A small image classifier, trained from scratch.
Model: 2.28M parameters, patch size [4, 4], layers 8.
Training: 11700 steps, held-out accuracy 99%.
Data: trained on capsule endoscopy frames (Kvasir-Capsule), 106.4 epochs.
Rows from block 5, named by matrix and row number. Rows with one number belong to one neuron. Each number is 50 + 10 x the weight over the matrix's rms, rounded and kept within 0 to 99. All counts start at 0.
# fc1: MLP up (model.blocks.5.mlp.fc1.weight, 512x256), inputs 128-255
# fc2: MLP down (model.blocks.5.mlp.fc2.weight, 256x512, transposed), outputs 128-255
fc1.68:43 54 64 64 59 53 65 39 44 50 46 54 55 47 44 56 47 53 38 55 45 56 66 43 44 48 51 29 47 61 51 39 64 49 46 52 44 45 49 36 40 35 48 71 35 55 58 54 61 36 51 48 50 44 42 46 59 38 45 36 40 54 60 52 45 54 55 49 46 53 42 32 52 51 51 77 52 35 58 58 45 55 58 57 49 34 43 35 62 36 39 48 57 58 35 62 59 77 58 47 47 36 46 56 34 45 61 53 44 49 45 56 58 67 62 50 35 54 37 54 45 50 45 22 60 45 67 59
fc2.68:49 62 45 55 41 53 62 61 48 54 45 40 34 48 41 53 39 51 41 56 45 53 43 56 51 47 45 44 42 61 36 58 41 52 52 54 45 57 47 47 58 47 42 50 62 52 70 57 54 47 52 44 61 48 67 63 36 49 53 58 60 45 44 41 49 67 59 55 52 38 73 52 49 62 59 52 52 41 35 47 42 56 34 64 55 48 37 46 47 44 56 52 50 52 40 47 54 31 53 45 59 65 47 38 81 50 44 49 46 49 58 53 58 33 45 43 61 36 50 49 45 56 50 62 53 50 37 32
fc1.69:62 50 77 56 53 35 39 43 70 55 61 58 56 40 46 44 52 43 56 45 32 60 54 40 56 46 51 67 58 36 31 63 52 56 44 46 48 39 52 56 47 39 52 36 39 54 50 39 43 66 31 61 47 48 54 49 63 60 47 54 46 71 53 50 48 48 41 50 56 52 45 68 42 72 21 56 52 46 40 53 43 49 44 52 51 29 50 54 37 37 42 62 73 41 57 44 51 43 52 60 67 50 39 58 55 53 47 49 42 29 50 41 43 70 58 53 47 41 43 37 68 43 46 39 15 68 45 62
fc2.69:38 71 43 46 66 64 48 46 45 65 57 75 64 58 59 37 59 36 65 66 54 25 26 69 37 60 49 55 49 35 62 46 58 54 48 55 47 59 56 56 48 60 29 53 33 62 40 64 45 44 40 51 48 58 56 39 36 55 28 53 46 69 51 34 55 44 51 58 57 51 46 47 62 42 54 56 35 49 35 42 52 60 52 35 58 57 43 47 40 34 56 53 54 45 50 52 50 60 42 42 63 49 62 52 54 47 55 55 46 76 33 40 37 46 35 64 67 52 57 56 33 48 38 51 44 45 54 49
fc1.70:36 59 63 45 41 53 55 60 61 57 55 43 50 50 33 46 43 44 35 43 61 36 60 41 47 44 64 51 50 46 53 64 40 41 48 51 73 56 61 52 35 64 40 60 47 41 55 65 48 47 58 32 55 51 51 63 56 55 55 58 70 49 53 33 35 44 45 48 59 41 42 54 39 35 59 51 55 48 54 47 49 43 28 45 58 60 43 67 51 53 52 24 66 64 62 39 55 46 67 34 47 55 60 52 62 29 56 53 62 55 43 51 60 44 37 51 46 56 30 56 52 58 41 35 65 70 47 53
fc2.70:36 57 46 67 58 55 47 41 64 49 51 62 46 45 52 62 57 43 60 43 58 66 31 52 59 31 25 54 58 74 43 41 81 54 67 40 52 41 55 54 54 64 46 52 51 49 43 52 60 48 60 38 57 41 55 43 63 60 51 38 52 50 45 39 50 57 43 63 52 44 32 33 51 48 58 45 49 39 44 58 56 46 45 57 63 50 57 42 51 39 57 57 34 63 50 60 41 45 72 68 31 41 54 33 50 63 64 40 53 48 54 53 62 63 46 50 50 53 50 55 56 69 57 43 60 36 34 48
fc1.71:44 35 55 44 51 62 56 46 36 44 62 45 60 46 54 49 56 49 64 39 57 52 52 47 54 54 44 69 76 45 50 38 50 42 55 38 48 52 68 38 54 35 46 48 60 52 54 34 58 49 71 46 50 43 67 54 26 40 58 45 49 58 33 31 57 49 60 43 54 55 53 34 49 52 44 71 69 59 45 44 64 59 62 44 53 54 60 35 56 45 46 33 51 56 54 44 43 69 46 52 31 43 40 60 49 49 52 59 62 57 51 38 41 33 40 40 54 50 47 62 35 43 50 60 57 38 43 45
fc2.71:43 54 40 39 55 55 50 47 48 62 39 57 53 45 55 44 45 64 27 42 28 51 43 47 58 45 51 42 61 48 45 39 41 51 52 52 47 45 60 55 50 49 53 54 49 64 54 45 33 55 41 58 53 63 55 53 40 59 68 57 47 42 57 78 53 36 51 26 50 53 60 40 48 64 52 38 63 13 57 52 43 51 36 54 33 30 58 35 59 51 52 56 57 44 49 48 36 52 48 40 51 54 53 33 37 50 48 59 45 58 44 52 48 56 43 56 61 59 50 42 69 42 30 41 38 55 33 39
fc1.72:38 50 41 50 58 57 39 64 45 78 48 54 41 48 59 47 72 41 41 56 44 50 58 47 38 46 43 39 45 30 42 68 48 60 45 46 30 48 35 60 41 49 52 46 42 63 48 36 62 55 31 40 46 57 49 61 50 77 54 42 31 38 75 55 47 49 36 48 54 39 67 57 44 67 37 50 55 63 25 68 51 34 58 56 44 31 48 53 52 67 36 55 60 67 45 41 58 51 38 58 37 55 51 53 52 56 42 49 55 56 53 52 60 53 48 48 34 62 28 52 55 53 56 61 47 77 55 35
fc2.72:70 38 47 42 61 58 53 57 49 42 52 59 54 35 63 59 55 54 62 49 42 43 53 59 47 68 34 61 52 76 55 49 36 34 53 47 48 31 27 45 54 46 39 63 25 58 58 45 44 44 34 45 45 60 47 55 42 49 33 70 45 44 46 48 42 40 46 36 20 50 37 64 53 50 61 71 46 35 51 38 60 55 55 40 27 63 51 41 57 41 42 56 46 63 55 53 54 36 55 57 32 48 70 49 34 59 52 57 43 50 47 49 47 35 45 63 42 30 52 34 38 49 50 54 32 47 46 42
fc1.73:46 49 56 35 58 44 57 33 55 52 56 46 48 31 68 64 31 43 57 55 38 51 56 38 39 52 38 54 38 55 55 52 61 58 32 41 46 55 61 54 41 63 52 63 32 53 62 49 47 45 36 32 30 56 66 64 48 45 56 38 61 53 52 47 33 51 39 43 52 52 62 36 47 45 46 61 56 37 43 65 41 45 57 68 58 49 55 38 44 61 35 54 52 30 43 53 54 55 57 45 66 34 43 48 50 39 52 61 56 33 71 35 29 51 54 48 49 51 41 48 59 59 44 59 50 66 58 43
fc2.73:49 47 63 55 52 54 64 51 20 85 45 32 58 67 40 42 55 69 55 45 59 60 47 49 46 53 51 42 51 29 43 57 54 46 55 46 51 64 46 60 61 41 55 48 42 40 47 48 51 53 35 54 56 47 54 43 47 45 47 31 53 46 41 37 56 51 38 47 45 47 47 64 49 61 41 41 39 64 62 44 58 49 45 50 47 55 48 53 58 40 58 55 58 49 63 40 54 36 52 66 42 57 58 48 46 52 39 56 34 65 51 45 45 55 37 51 55 61 59 59 44 64 58 49 53 29 53 54
fc1.74:61 44 53 51 52 46 46 41 34 71 55 59 40 50 38 55 49 42 68 30 54 56 43 35 46 54 58 51 59 56 46 53 56 49 44 52 53 55 57 45 49 63 45 40 36 47 58 37 43 56 51 41 51 49 34 39 50 36 51 58 52 41 40 41 67 46 64 60 42 46 31 46 38 68 46 31 66 58 54 58 54 45 45 54 50 38 36 36 60 42 49 58 46 50 48 43 40 45 40 49 38 43 46 49 74 55 62 46 36 42 29 56 75 41 49 46 46 65 61 61 60 61 53 59 51 71 52 39
fc2.74:63 61 59 47 39 39 53 45 59 48 48 38 49 37 55 53 44 46 59 44 57 49 54 64 58 43 52 53 29 29 39 49 42 46 29 55 47 46 60 30 61 43 47 51 41 32 53 50 33 58 57 58 31 47 53 61 44 45 53 58 41 44 75 49 40 44 51 41 59 50 59 50 36 40 54 59 41 47 49 53 77 59 57 65 50 48 45 39 62 55 59 63 49 62 51 58 46 38 54 67 60 51 44 49 49 45 57 41 60 55 67 62 41 54 75 57 48 39 48 60 68 58 36 67 59 36 39 58
fc1.75:62 76 58 47 55 31 39 47 48 52 46 60 54 72 40 51 36 72 42 44 47 57 62 55 48 45 69 40 46 48 52 48 54 61 42 49 56 41 34 46 38 35 48 57 44 56 47 63 57 63 39 50 61 38 34 42 60 62 65 45 64 58 60 47 43 68 51 45 52 36 45 61 57 78 39 44 59 53 63 38 36 51 30 69 55 55 54 43 53 52 55 41 60 40 60 47 62 59 29 65 35 51 55 51 34 41 59 43 53 51 42 43 51 55 46 52 58 45 55 61 58 48 50 40 36 82 42 38
fc2.75:40 57 65 42 47 49 40 63 42 56 41 40 69 33 68 67 43 52 59 55 53 53 48 50 55 56 49 53 39 47 45 78 48 43 53 51 56 64 33 56 47 39 56 50 47 57 48 51 46 37 30 53 51 58 52 52 47 54 64 55 56 48 50 53 67 58 48 39 47 74 40 34 61 48 65 53 53 55 53 48 66 41 51 51 42 61 53 49 55 49 40 33 48 36 51 47 62 37 46 37 57 60 62 55 51 39 44 68 45 57 67 38 50 56 39 48 66 42 55 41 40 51 35 64 60 74 32 52
fc1.76:60 33 58 24 38 41 55 48 56 31 50 47 48 34 56 61 57 47 57 54 44 44 49 52 48 47 49 72 46 53 52 52 43 32 74 52 49 48 63 61 51 34 50 68 51 45 52 62 38 50 70 45 44 40 54 63 49 49 35 46 53 43 60 57 50 43 41 55 72 86 38 43 63 57 36 33 31 46 56 44 36 56 50 62 63 65 45 42 49 67 51 48 33 53 54 39 36 60 51 53 44 48 46 39 53 44 50 43 56 80 65 47 29 46 48 59 61 33 67 70 45 38 46 57 57 38 68 48
fc2.76:46 48 61 54 63 57 64 71 62 52 45 40 37 43 56 49 46 46 50 44 52 46 58 33 38 51 39 58 53 58 55 62 53 52 60 46 59 46 45 81 36 64 55 53 40 47 44 40 42 54 62 37 60 65 45 53 56 64 42 64 35 44 33 53 46 61 56 49 52 45 55 72 62 59 57 58 58 44 48 54 38 58 67 69 41 38 58 55 55 34 50 49 68 60 78 74 63 44 62 37 66 52 40 70 26 68 45 56 41 19 37 54 50 58 43 51 55 58 64 47 29 44 64 35 42 52 37 39
fc1.77:62 60 60 66 39 42 54 45 48 51 54 41 49 38 39 36 35 41 32 61 49 54 62 39 42 57 51 58 49 38 49 53 48 39 62 52 37 47 57 34 56 59 31 44 56 31 60 37 49 46 50 58 60 31 65 34 38 46 42 55 58 37 50 57 58 51 48 46 56 62 62 58 42 63 48 45 69 57 49 46 62 66 61 58 34 69 57 60 38 54 60 45 43 51 34 48 49 58 61 76 40 51 42 39 69 46 54 57 68 59 35 50 49 44 45 38 66 48 69 60 44 71 45 52 48 47 48 39
fc2.77:62 60 47 21 49 45 48 48 45 41 62 43 46 68 51 56 70 49 71 33 51 52 42 42 62 67 53 50 55 51 34 57 67 52 50 39 53 40 57 46 61 28 55 37 34 47 33 77 57 43 45 57 34 59 41 63 47 56 39 37 45 64 40 49 35 36 42 41 41 48 53 55 53 27 59 35 34 68 37 55 54 34 59 41 50 67 46 43 33 43 59 52 41 45 69 50 61 55 48 47 66 43 43 41 50 44 39 41 50 54 34 48 35 76 52 40 47 43 44 51 70 36 50 44 25 27 62 58
fc1.78:71 48 37 51 71 47 48 44 47 53 49 38 41 53 47 39 47 62 46 43 68 57 44 61 57 40 50 52 63 45 52 50 58 55 36 55 42 53 53 66 27 43 51 52 47 54 61 37 45 73 57 40 55 29 59 76 37 61 52 50 56 51 51 63 80 68 51 49 44 49 42 42 58 49 36 41 34 48 61 47 39 66 46 54 50 40 55 61 58 54 67 39 50 71 37 51 51 55 51 51 47 65 53 56 30 34 56 71 51 53 31 64 41 66 42 41 60 48 55 50 52 53 47 64 54 63 47 42
fc2.78:57 73 49 70 51 59 67 49 59 52 47 47 31 57 34 53 55 60 38 75 50 65 57 43 52 47 66 48 35 34 46 35 41 58 50 42 39 76 41 47 45 63 56 52 48 59 60 75 51 36 52 47 43 46 69 49 57 48 30 40 31 62 54 49 36 46 52 58 51 43 62 44 67 68 44 55 75 32 70 56 61 46 54 47 52 45 31 46 57 44 42 58 57 39 52 26 40 49 58 42 46 57 45 56 62 64 60 38 66 37 33 54 56 44 45 42 40 49 51 51 50 59 44 56 42 57 54 42
fc1.79:34 58 57 62 67 65 50 55 40 29 36 49 37 35 41 34 52 58 64 47 54 50 47 52 40 48 46 46 56 43 41 41 40 67 56 48 54 37 55 47 45 44 60 53 48 66 54 38 41 57 37 45 52 46 47 54 38 48 56 53 64 51 50 42 50 52 46 39 56 54 51 39 44 51 48 59 26 48 56 70 54 61 46 60 41 43 56 45 56 60 53 55 39 45 44 63 54 55 48 47 38 56 27 57 56 51 40 51 51 49 51 52 63 52 58 49 50 46 51 51 37 59 55 50 47 51 61 44
fc2.79:55 39 42 56 39 45 64 56 38 58 50 64 69 39 71 59 53 55 40 48 49 60 68 57 64 43 51 67 47 62 47 57 51 53 43 47 53 60 41 63 60 33 72 49 60 32 45 54 40 44 59 49 58 30 51 51 55 44 39 42 39 54 43 52 51 43 49 30 54 45 32 43 47 51 62 57 83 45 45 58 43 41 54 53 70 50 46 47 40 67 72 39 51 66 33 75 62 55 55 52 47 60 57 52 39 60 57 45 49 60 49 42 44 41 46 46 70 64 51 56 33 49 36 53 40 51 38 55
fc1.80:65 44 38 48 64 49 70 57 67 34 60 56 26 50 49 67 75 62 36 60 42 43 65 54 45 45 57 56 60 55 57 44 54 27 54 37 40 51 49 46 38 34 44 50 45 54 67 49 52 63 47 58 72 62 44 62 39 80 48 55 36 66 50 42 56 51 43 42 51 71 42 47 43 42 61 57 54 42 34 56 49 43 47 72 67 44 41 27 36 57 42 68 42 52 55 58 44 65 30 60 59 48 27 60 61 28 41 31 52 34 38 53 48 56 52 52 41 59 55 59 35 50 38 41 41 61 52 50
fc2.80:44 46 57 55 61 52 40 51 55 59 46 46 58 56 39 50 36 33 53 71 36 71 54 64 48 55 65 59 58 62 45 49 47 84 55 58 49 56 56 41 41 41 38 42 71 58 39 32 47 43 47 30 60 50 46 31 34 45 63 66 56 40 41 53 40 55 51 48 50 62 34 57 50 39 42 45 48 45 42 17 50 47 42 53 40 56 52 41 50 40 67 63 53 43 56 63 49 46 59 40 52 53 56 66 54 49 55 48 30 69 37 43 39 58 56 56 46 46 35 63 52 45 63 47 24 39 56 45
fc1.81:61 47 68 46 65 33 40 52 45 47 53 54 18 49 57 60 38 46 44 33 58 70 33 65 58 47 53 58 59 53 44 46 47 51 62 39 48 58 49 52 46 48 48 77 75 52 54 50 35 32 50 47 42 58 53 53 51 60 76 50 44 56 31 49 37 63 49 68 40 53 47 48 50 30 37 72 64 40 47 51 64 45 62 59 52 56 51 62 51 27 38 56 50 43 49 37 57 53 39 31 32 54 47 33 54 62 43 64 60 61 53 49 47 58 43 49 47 31 65 32 48 59 44 46 31 62 52 63
fc2.81:65 48 27 36 41 71 73 59 46 43 48 38 51 49 52 47 47 40 60 31 33 48 68 55 58 35 51 53 43 41 36 62 47 37 29 48 50 33 43 55 67 37 60 52 44 62 55 57 60 58 33 59 57 49 56 45 55 47 43 32 47 37 57 49 53 39 59 46 41 23 54 50 57 41 56 51 51 50 45 63 72 54 35 33 35 47 35 52 46 62 56 61 43 42 60 78 54 47 64 71 34 60 52 45 36 65 56 58 44 53 69 40 53 53 48 48 72 57 47 45 66 43 42 64 72 14 52 46
fc1.82:57 23 40 45 42 55 62 55 47 49 46 58 55 61 54 58 70 62 31 42 57 41 47 49 73 58 41 64 37 44 35 59 33 52 45 35 52 44 41 72 68 51 68 62 65 57 47 34 53 46 52 52 58 64 47 39 39 44 30 69 48 57 42 45 26 65 48 33 43 68 46 45 52 56 38 53 56 35 31 52 46 54 66 61 49 67 68 47 45 54 40 39 44 56 54 61 52 29 51 46 52 53 43 41 50 47 40 57 52 62 53 49 42 57 52 50 52 60 45 37 35 58 37 43 59 36 48 49
fc2.82:53 55 55 33 59 44 41 38 63 49 53 54 28 36 53 44 51 38 74 63 47 41 36 49 47 62 63 47 51 43 58 44 49 46 36 38 25 52 34 40 34 47 54 39 43 56 53 50 43 61 35 55 52 60 54 40 46 59 45 42 41 60 55 46 29 29 48 59 41 53 53 53 43 45 41 43 37 58 33 48 41 38 43 32 41 43 63 48 40 52 61 50 44 39 63 69 46 49 45 52 59 60 59 55 52 50 53 44 52 49 60 61 62 66 50 38 55 53 41 67 27 56 47 55 28 68 50 46
fc1.83:62 46 51 61 54 50 49 51 43 43 51 49 42 42 69 52 65 70 40 51 52 60 44 45 53 38 55 51 42 54 54 43 32 35 45 54 57 46 44 56 37 49 54 59 49 37 58 47 46 37 32 64 48 71 48 38 59 53 27 66 67 52 64 59 41 33 65 44 38 41 66 53 59 42 48 57 42 36 50 50 55 53 32 35 50 34 40 48 63 41 46 55 59 55 28 65 61 46 56 38 53 43 34 45 49 34 63 55 69 48 61 48 54 43 63 52 42 60 55 38 62 55 43 34 59 35 35 42
fc2.83:50 47 54 29 43 58 43 59 55 41 58 55 42 59 43 35 58 48 51 49 58 49 43 41 51 51 74 43 59 55 51 53 77 48 30 59 33 42 55 44 47 67 58 37 44 46 66 56 58 64 57 51 46 37 39 57 53 15 66 63 61 56 62 48 31 50 52 42 48 40 51 48 49 37 60 48 29 35 47 45 45 57 64 53 45 52 58 51 35 57 53 52 43 53 74 43 50 46 47 47 36 31 57 55 53 51 52 35 54 38 46 56 70 42 52 29 41 57 55 59 53 42 82 63 62 51 74 57
fc1.84:51 67 68 58 70 50 52 48 67 48 36 68 61 48 52 55 50 40 45 52 38 43 39 52 45 39 42 51 57 55 63 55 47 27 35 72 62 50 60 42 57 35 64 48 30 65 49 46 55 36 53 57 45 31 62 33 31 38 66 36 58 33 53 41 48 54 46 55 44 64 47 39 56 44 51 51 48 35 42 56 58 41 47 53 43 57 62 68 38 38 53 66 57 47 56 52 38 50 41 68 59 48 57 66 38 48 52 32 66 68 51 61 63 56 39 47 58 61 65 61 40 63 52 42 64 33 53 29
fc2.84:63 37 46 41 49 44 50 58 38 57 50 40 51 57 28 53 49 81 41 47 61 48 57 45 42 63 65 54 53 57 43 36 43 51 48 42 53 42 45 25 44 64 28 44 43 34 52 62 43 36 29 41 50 54 54 54 66 51 50 63 30 60 30 60 62 41 72 43 52 54 41 44 57 44 60 63 43 56 54 52 42 32 38 36 55 54 47 49 46 44 50 44 50 49 56 39 60 59 62 45 23 49 38 52 66 50 49 64 62 51 33 42 21 59 49 52 37 42 53 43 64 36 48 62 54 65 53 64
fc1.85:44 52 56 44 63 49 64 56 64 61 59 34 54 55 40 56 50 40 53 57 45 60 41 49 61 41 58 30 32 49 38 42 64 69 57 59 53 66 37 34 53 47 49 50 46 52 51 46 49 53 40 61 60 44 29 62 48 51 52 59 50 58 37 44 52 41 36 59 50 50 57 62 51 64 72 49 49 50 52 41 54 43 40 58 60 56 50 58 44 45 59 36 55 53 53 50 45 44 45 52 41 59 50 59 65 53 43 37 48 40 52 38 72 52 63 57 45 49 63 51 52 38 61 55 52 57 50 55
fc2.85:41 53 39 63 31 45 68 61 63 62 65 39 52 53 57 55 46 65 46 41 46 52 56 45 39 36 59 51 57 74 42 67 44 57 47 45 47 36 47 52 46 33 49 55 52 38 53 63 55 51 47 56 50 55 53 54 54 45 55 40 40 38 59 52 68 45 47 28 44 43 29 38 46 48 57 45 51 67 51 49 45 46 42 40 63 46 31 39 46 60 46 50 37 49 51 66 46 49 36 47 61 38 61 52 53 57 59 61 54 41 45 63 57 47 45 67 46 52 58 34 61 41 44 56 42 32 47 60
fc1.86:55 60 54 71 52 22 59 53 61 51 51 67 48 46 44 58 52 49 59 44 46 48 55 57 34 50 54 57 43 64 65 74 38 48 47 55 44 39 40 40 55 57 52 53 39 56 45 63 44 36 61 46 45 23 70 51 28 47 51 38 54 39 47 40 40 57 30 69 45 66 62 39 38 42 47 40 51 47 49 34 56 52 52 44 54 53 63 61 65 49 44 45 53 61 52 55 43 40 40 43 23 65 54 49 47 39 63 50 38 65 48 57 56 59 61 36 32 64 51 69 47 58 47 36 54 60 67 50
fc2.86:45 35 48 47 53 50 50 51 55 35 54 51 41 50 53 61 44 63 43 72 37 60 38 43 51 51 48 54 57 39 41 51 50 64 46 39 55 32 48 35 39 59 58 48 44 49 46 72 52 55 46 57 61 66 35 47 60 33 58 55 37 51 46 48 58 45 67 46 30 42 40 55 70 42 71 59 39 55 47 60 62 44 45 53 42 56 24 63 55 51 61 48 63 45 60 56 57 50 47 31 48 40 59 40 39 56 49 61 61 55 49 44 36 48 46 55 49 54 66 53 54 48 73 45 50 49 39 48
fc1.87:52 33 62 46 51 60 55 65 52 45 43 45 50 40 37 55 56 47 53 52 51 55 44 52 68 75 50 47 51 35 38 51 46 48 48 30 48 41 55 51 41 50 47 61 70 41 61 60 44 42 49 61 77 68 56 43 65 49 48 55 56 47 45 49 43 44 48 50 46 49 52 33 66 59 49 57 57 58 45 37 41 48 38 38 56 38 30 57 47 40 45 60 52 52 53 50 45 46 57 39 45 42 50 63 45 41 55 71 54 47 54 51 34 61 63 40 56 70 59 35 54 37 53 49 51 34 61 49
fc2.87:71 45 49 50 47 56 48 57 51 55 40 57 40 42 54 51 48 53 52 40 61 62 50 56 55 33 42 63 51 57 52 28 43 53 44 52 59 44 66 47 60 60 54 48 60 37 44 52 52 43 44 25 44 44 47 47 38 51 50 54 29 50 48 68 48 49 70 38 51 51 36 38 46 37 43 66 54 55 50 65 36 53 43 69 59 46 62 60 41 49 66 36 57 50 15 48 44 53 59 56 40 45 38 41 45 56 49 59 49 70 40 57 54 59 40 54 51 36 26 57 49 80 75 62 50 55 44 52
fc1.88:55 48 35 57 35 49 63 46 63 38 57 55 19 39 44 71 46 18 57 59 54 58 62 41 66 56 59 58 53 66 49 55 50 62 57 42 42 49 46 41 42 51 34 61 42 56 53 42 54 39 43 54 56 57 49 50 45 42 52 43 45 30 51 62 45 65 59 61 60 48 37 46 55 63 37 46 33 52 44 34 47 44 42 46 38 48 57 59 45 48 44 38 41 59 58 65 52 52 49 41 39 41 36 44 47 64 44 69 61 66 52 37 39 61 51 60 46 49 48 55 69 57 53 75 52 55 55 39
fc2.88:58 32 60 56 42 43 54 59 30 48 39 54 60 47 40 42 60 50 43 42 66 55 57 67 47 67 56 46 59 35 46 59 37 38 68 57 56 50 55 58 54 49 38 44 45 51 38 42 36 39 61 61 23 70 42 45 42 48 38 32 47 50 57 49 52 38 53 34 56 43 38 49 48 43 52 54 65 58 46 54 49 48 58 39 43 41 50 62 55 49 57 49 64 63 65 37 71 50 46 35 63 51 66 49 37 49 41 57 26 54 37 55 64 50 46 31 57 46 63 54 35 51 60 40 45 41 45 65
fc1.89:44 45 57 42 57 65 50 49 49 60 48 48 38 60 63 31 39 56 48 62 35 48 60 46 38 58 60 61 59 62 52 33 54 42 49 59 50 58 46 29 35 55 21 62 41 40 38 73 51 42 47 61 54 56 55 49 48 52 47 62 48 61 44 41 33 50 33 59 55 57 57 47 28 51 33 55 53 24 58 72 47 60 66 65 55 52 70 19 60 65 44 50 43 66 43 42 66 47 48 46 37 54 64 53 53 58 48 52 54 40 49 68 65 61 49 58 66 47 53 37 43 32 62 39 79 53 49 50
fc2.89:48 45 56 62 42 47 61 60 54 52 66 47 46 50 40 37 49 63 37 49 69 41 55 55 44 55 66 47 32 42 40 61 36 61 41 56 44 44 69 45 51 40 52 60 59 56 76 42 51 55 39 38 63 52 41 52 50 49 55 52 37 41 61 37 61 41 53 55 72 61 57 49 50 42 61 51 40 43 46 36 46 42 37 55 49 66 38 46 52 50 51 62 56 39 38 64 45 61 52 44 40 49 42 49 44 37 54 49 37 63 51 40 61 37 39 46 38 36 41 56 65 51 58 48 55 68 41 63
fc1.90:57 48 62 56 78 48 50 52 39 64 48 50 51 45 54 39 48 44 28 61 50 51 42 47 26 45 55 59 30 68 54 62 62 55 50 57 42 44 56 47 49 35 57 45 53 54 44 54 52 43 55 41 47 28 44 37 32 49 62 70 64 39 38 64 33 63 47 53 43 50 58 44 41 58 70 33 37 38 52 46 48 51 39 54 58 46 44 57 53 60 48 68 49 62 51 50 46 46 49 82 37 36 65 56 57 47 62 64 52 64 51 69 56 51 39 58 32 54 44 48 34 63 36 51 47 55 54 52
fc2.90:56 58 38 34 29 47 52 45 68 56 53 58 67 58 31 49 75 38 44 70 43 46 38 70 50 52 33 63 54 53 50 41 53 53 42 51 59 47 22 28 47 67 40 51 45 41 35 58 45 49 45 48 43 52 49 55 55 46 31 45 32 72 67 53 42 58 56 61 42 51 41 67 63 43 51 52 45 61 52 50 52 64 57 48 19 58 46 39 41 44 60 42 37 50 55 56 60 54 62 48 62 29 45 37 50 62 44 42 50 61 43 60 37 50 47 49 52 66 47 62 69 37 47 53 46 28 67 44
fc1.91:26 60 51 66 58 55 59 50 46 45 41 64 47 69 90 68 73 48 32 69 49 55 62 60 30 47 50 39 41 57 33 65 47 58 60 43 37 56 49 31 36 55 53 38 40 48 48 39 62 58 49 51 58 54 56 68 39 42 51 43 46 48 44 57 44 37 63 54 39 56 48 33 37 72 67 37 57 56 49 45 60 38 55 56 46 70 39 38 39 65 54 55 43 61 42 50 46 54 59 61 61 38 68 47 50 55 58 59 44 47 58 54 58 45 40 54 52 56 42 49 41 59 40 45 67 44 56 43
fc2.91:46 39 40 52 59 51 63 60 56 43 65 58 48 62 42 51 40 43 48 69 52 37 51 54 69 43 51 55 53 52 67 65 46 49 46 54 51 42 32 46 41 55 48 47 74 34 52 69 60 53 40 41 58 59 47 36 43 57 54 41 51 58 43 40 66 50 40 56 57 60 52 67 43 40 40 52 63 47 55 51 48 66 65 35 40 59 66 56 67 62 54 52 39 40 52 49 47 46 48 32 42 47 45 31 64 45 55 33 31 53 45 41 39 79 34 51 57 46 52 43 37 55 34 59 54 61 50 39
fc1.92:51 56 64 59 34 29 28 46 44 61 50 54 35 45 62 42 38 52 51 60 42 47 60 57 42 62 67 49 46 49 54 53 48 47 42 58 52 42 45 40 43 45 70 65 41 55 58 51 52 33 35 52 38 46 54 57 52 35 46 47 49 52 43 71 48 26 49 63 40 42 42 55 39 52 41 37 49 46 45 53 42 49 56 61 53 44 52 52 70 33 45 61 60 56 56 38 53 55 46 47 60 49 44 39 58 49 46 40 50 49 79 39 36 42 42 47 62 62 45 48 49 63 55 43 45 75 59 55
fc2.92:74 43 55 52 55 59 57 36 62 35 49 44 56 69 36 69 49 55 54 37 58 53 36 53 40 65 41 52 49 53 60 45 64 59 66 49 44 49 38 42 49 51 38 49 29 45 39 54 56 57 58 53 42 44 42 68 47 41 53 44 45 66 45 42 41 54 51 50 39 59 48 52 50 50 52 53 46 60 58 56 76 47 54 52 47 65 37 61 45 50 47 55 42 60 58 65 40 50 40 41 47 58 67 39 59 52 54 48 56 55 44 52 53 55 60 39 32 46 62 60 52 50 57 48 48 34 39 56
fc1.93:67 55 51 67 52 32 51 51 54 45 44 54 56 48 50 36 52 61 63 52 42 56 72 57 37 44 67 78 45 46 46 56 42 38 36 61 56 44 54 66 64 54 65 44 56 45 38 50 44 63 64 50 44 49 50 47 51 57 38 45 65 44 58 27 50 45 36 72 47 63 48 59 53 54 47 49 51 48 49 38 51 53 45 46 39 34 38 53 52 53 37 40 45 46 26 47 43 37 36 43 62 57 56 48 57 49 53 40 34 53 48 53 53 34 46 45 55 54 71 35 46 70 63 57 26 54 57 56
fc2.93:51 57 47 56 59 54 42 27 49 47 49 55 40 48 43 47 60 38 42 37 48 40 29 49 61 63 33 28 51 41 61 44 43 38 45 40 58 35 37 31 58 33 39 55 19 47 51 49 54 30 43 48 61 54 40 65 51 39 48 53 47 56 49 32 48 48 62 36 59 52 43 35 47 35 57 65 52 63 64 57 56 36 50 49 36 60 42 66 48 46 44 57 55 52 56 67 51 55 59 52 54 36 45 50 43 40 56 60 57 53 73 30 58 44 63 41 36 65 38 74 61 57 49 49 51 35 41 57
fc1.94:46 32 66 48 51 48 54 40 55 60 57 55 60 53 35 53 58 64 56 41 52 38 51 60 50 60 52 62 49 43 55 55 55 34 45 60 50 63 44 45 67 57 58 54 65 61 35 58 40 56 62 51 48 43 62 64 49 54 25 47 41 27 52 55 44 43 65 45 46 56 52 52 49 51 49 46 44 38 48 65 49 53 44 60 48 48 34 51 34 47 41 64 48 61 50 35 41 41 63 52 51 49 52 62 45 30 23 47 48 40 38 37 55 54 52 38 51 47 58 53 35 36 66 39 68 34 55 53
fc2.94:64 61 47 48 49 43 56 56 50 30 57 47 48 52 47 61 52 57 49 43 55 56 51 46 48 41 52 57 53 53 57 56 46 57 43 48 48 24 58 47 50 39 44 43 54 61 54 49 58 63 46 46 56 43 32 56 43 42 51 39 70 68 57 59 50 63 54 37 52 54 47 52 56 38 51 44 61 48 57 60 56 62 51 56 49 57 58 39 52 57 51 46 47 64 55 55 56 56 48 30 65 44 37 58 41 56 37 56 59 55 51 56 37 51 43 53 53 36 43 44 59 42 40 64 34 64 65 58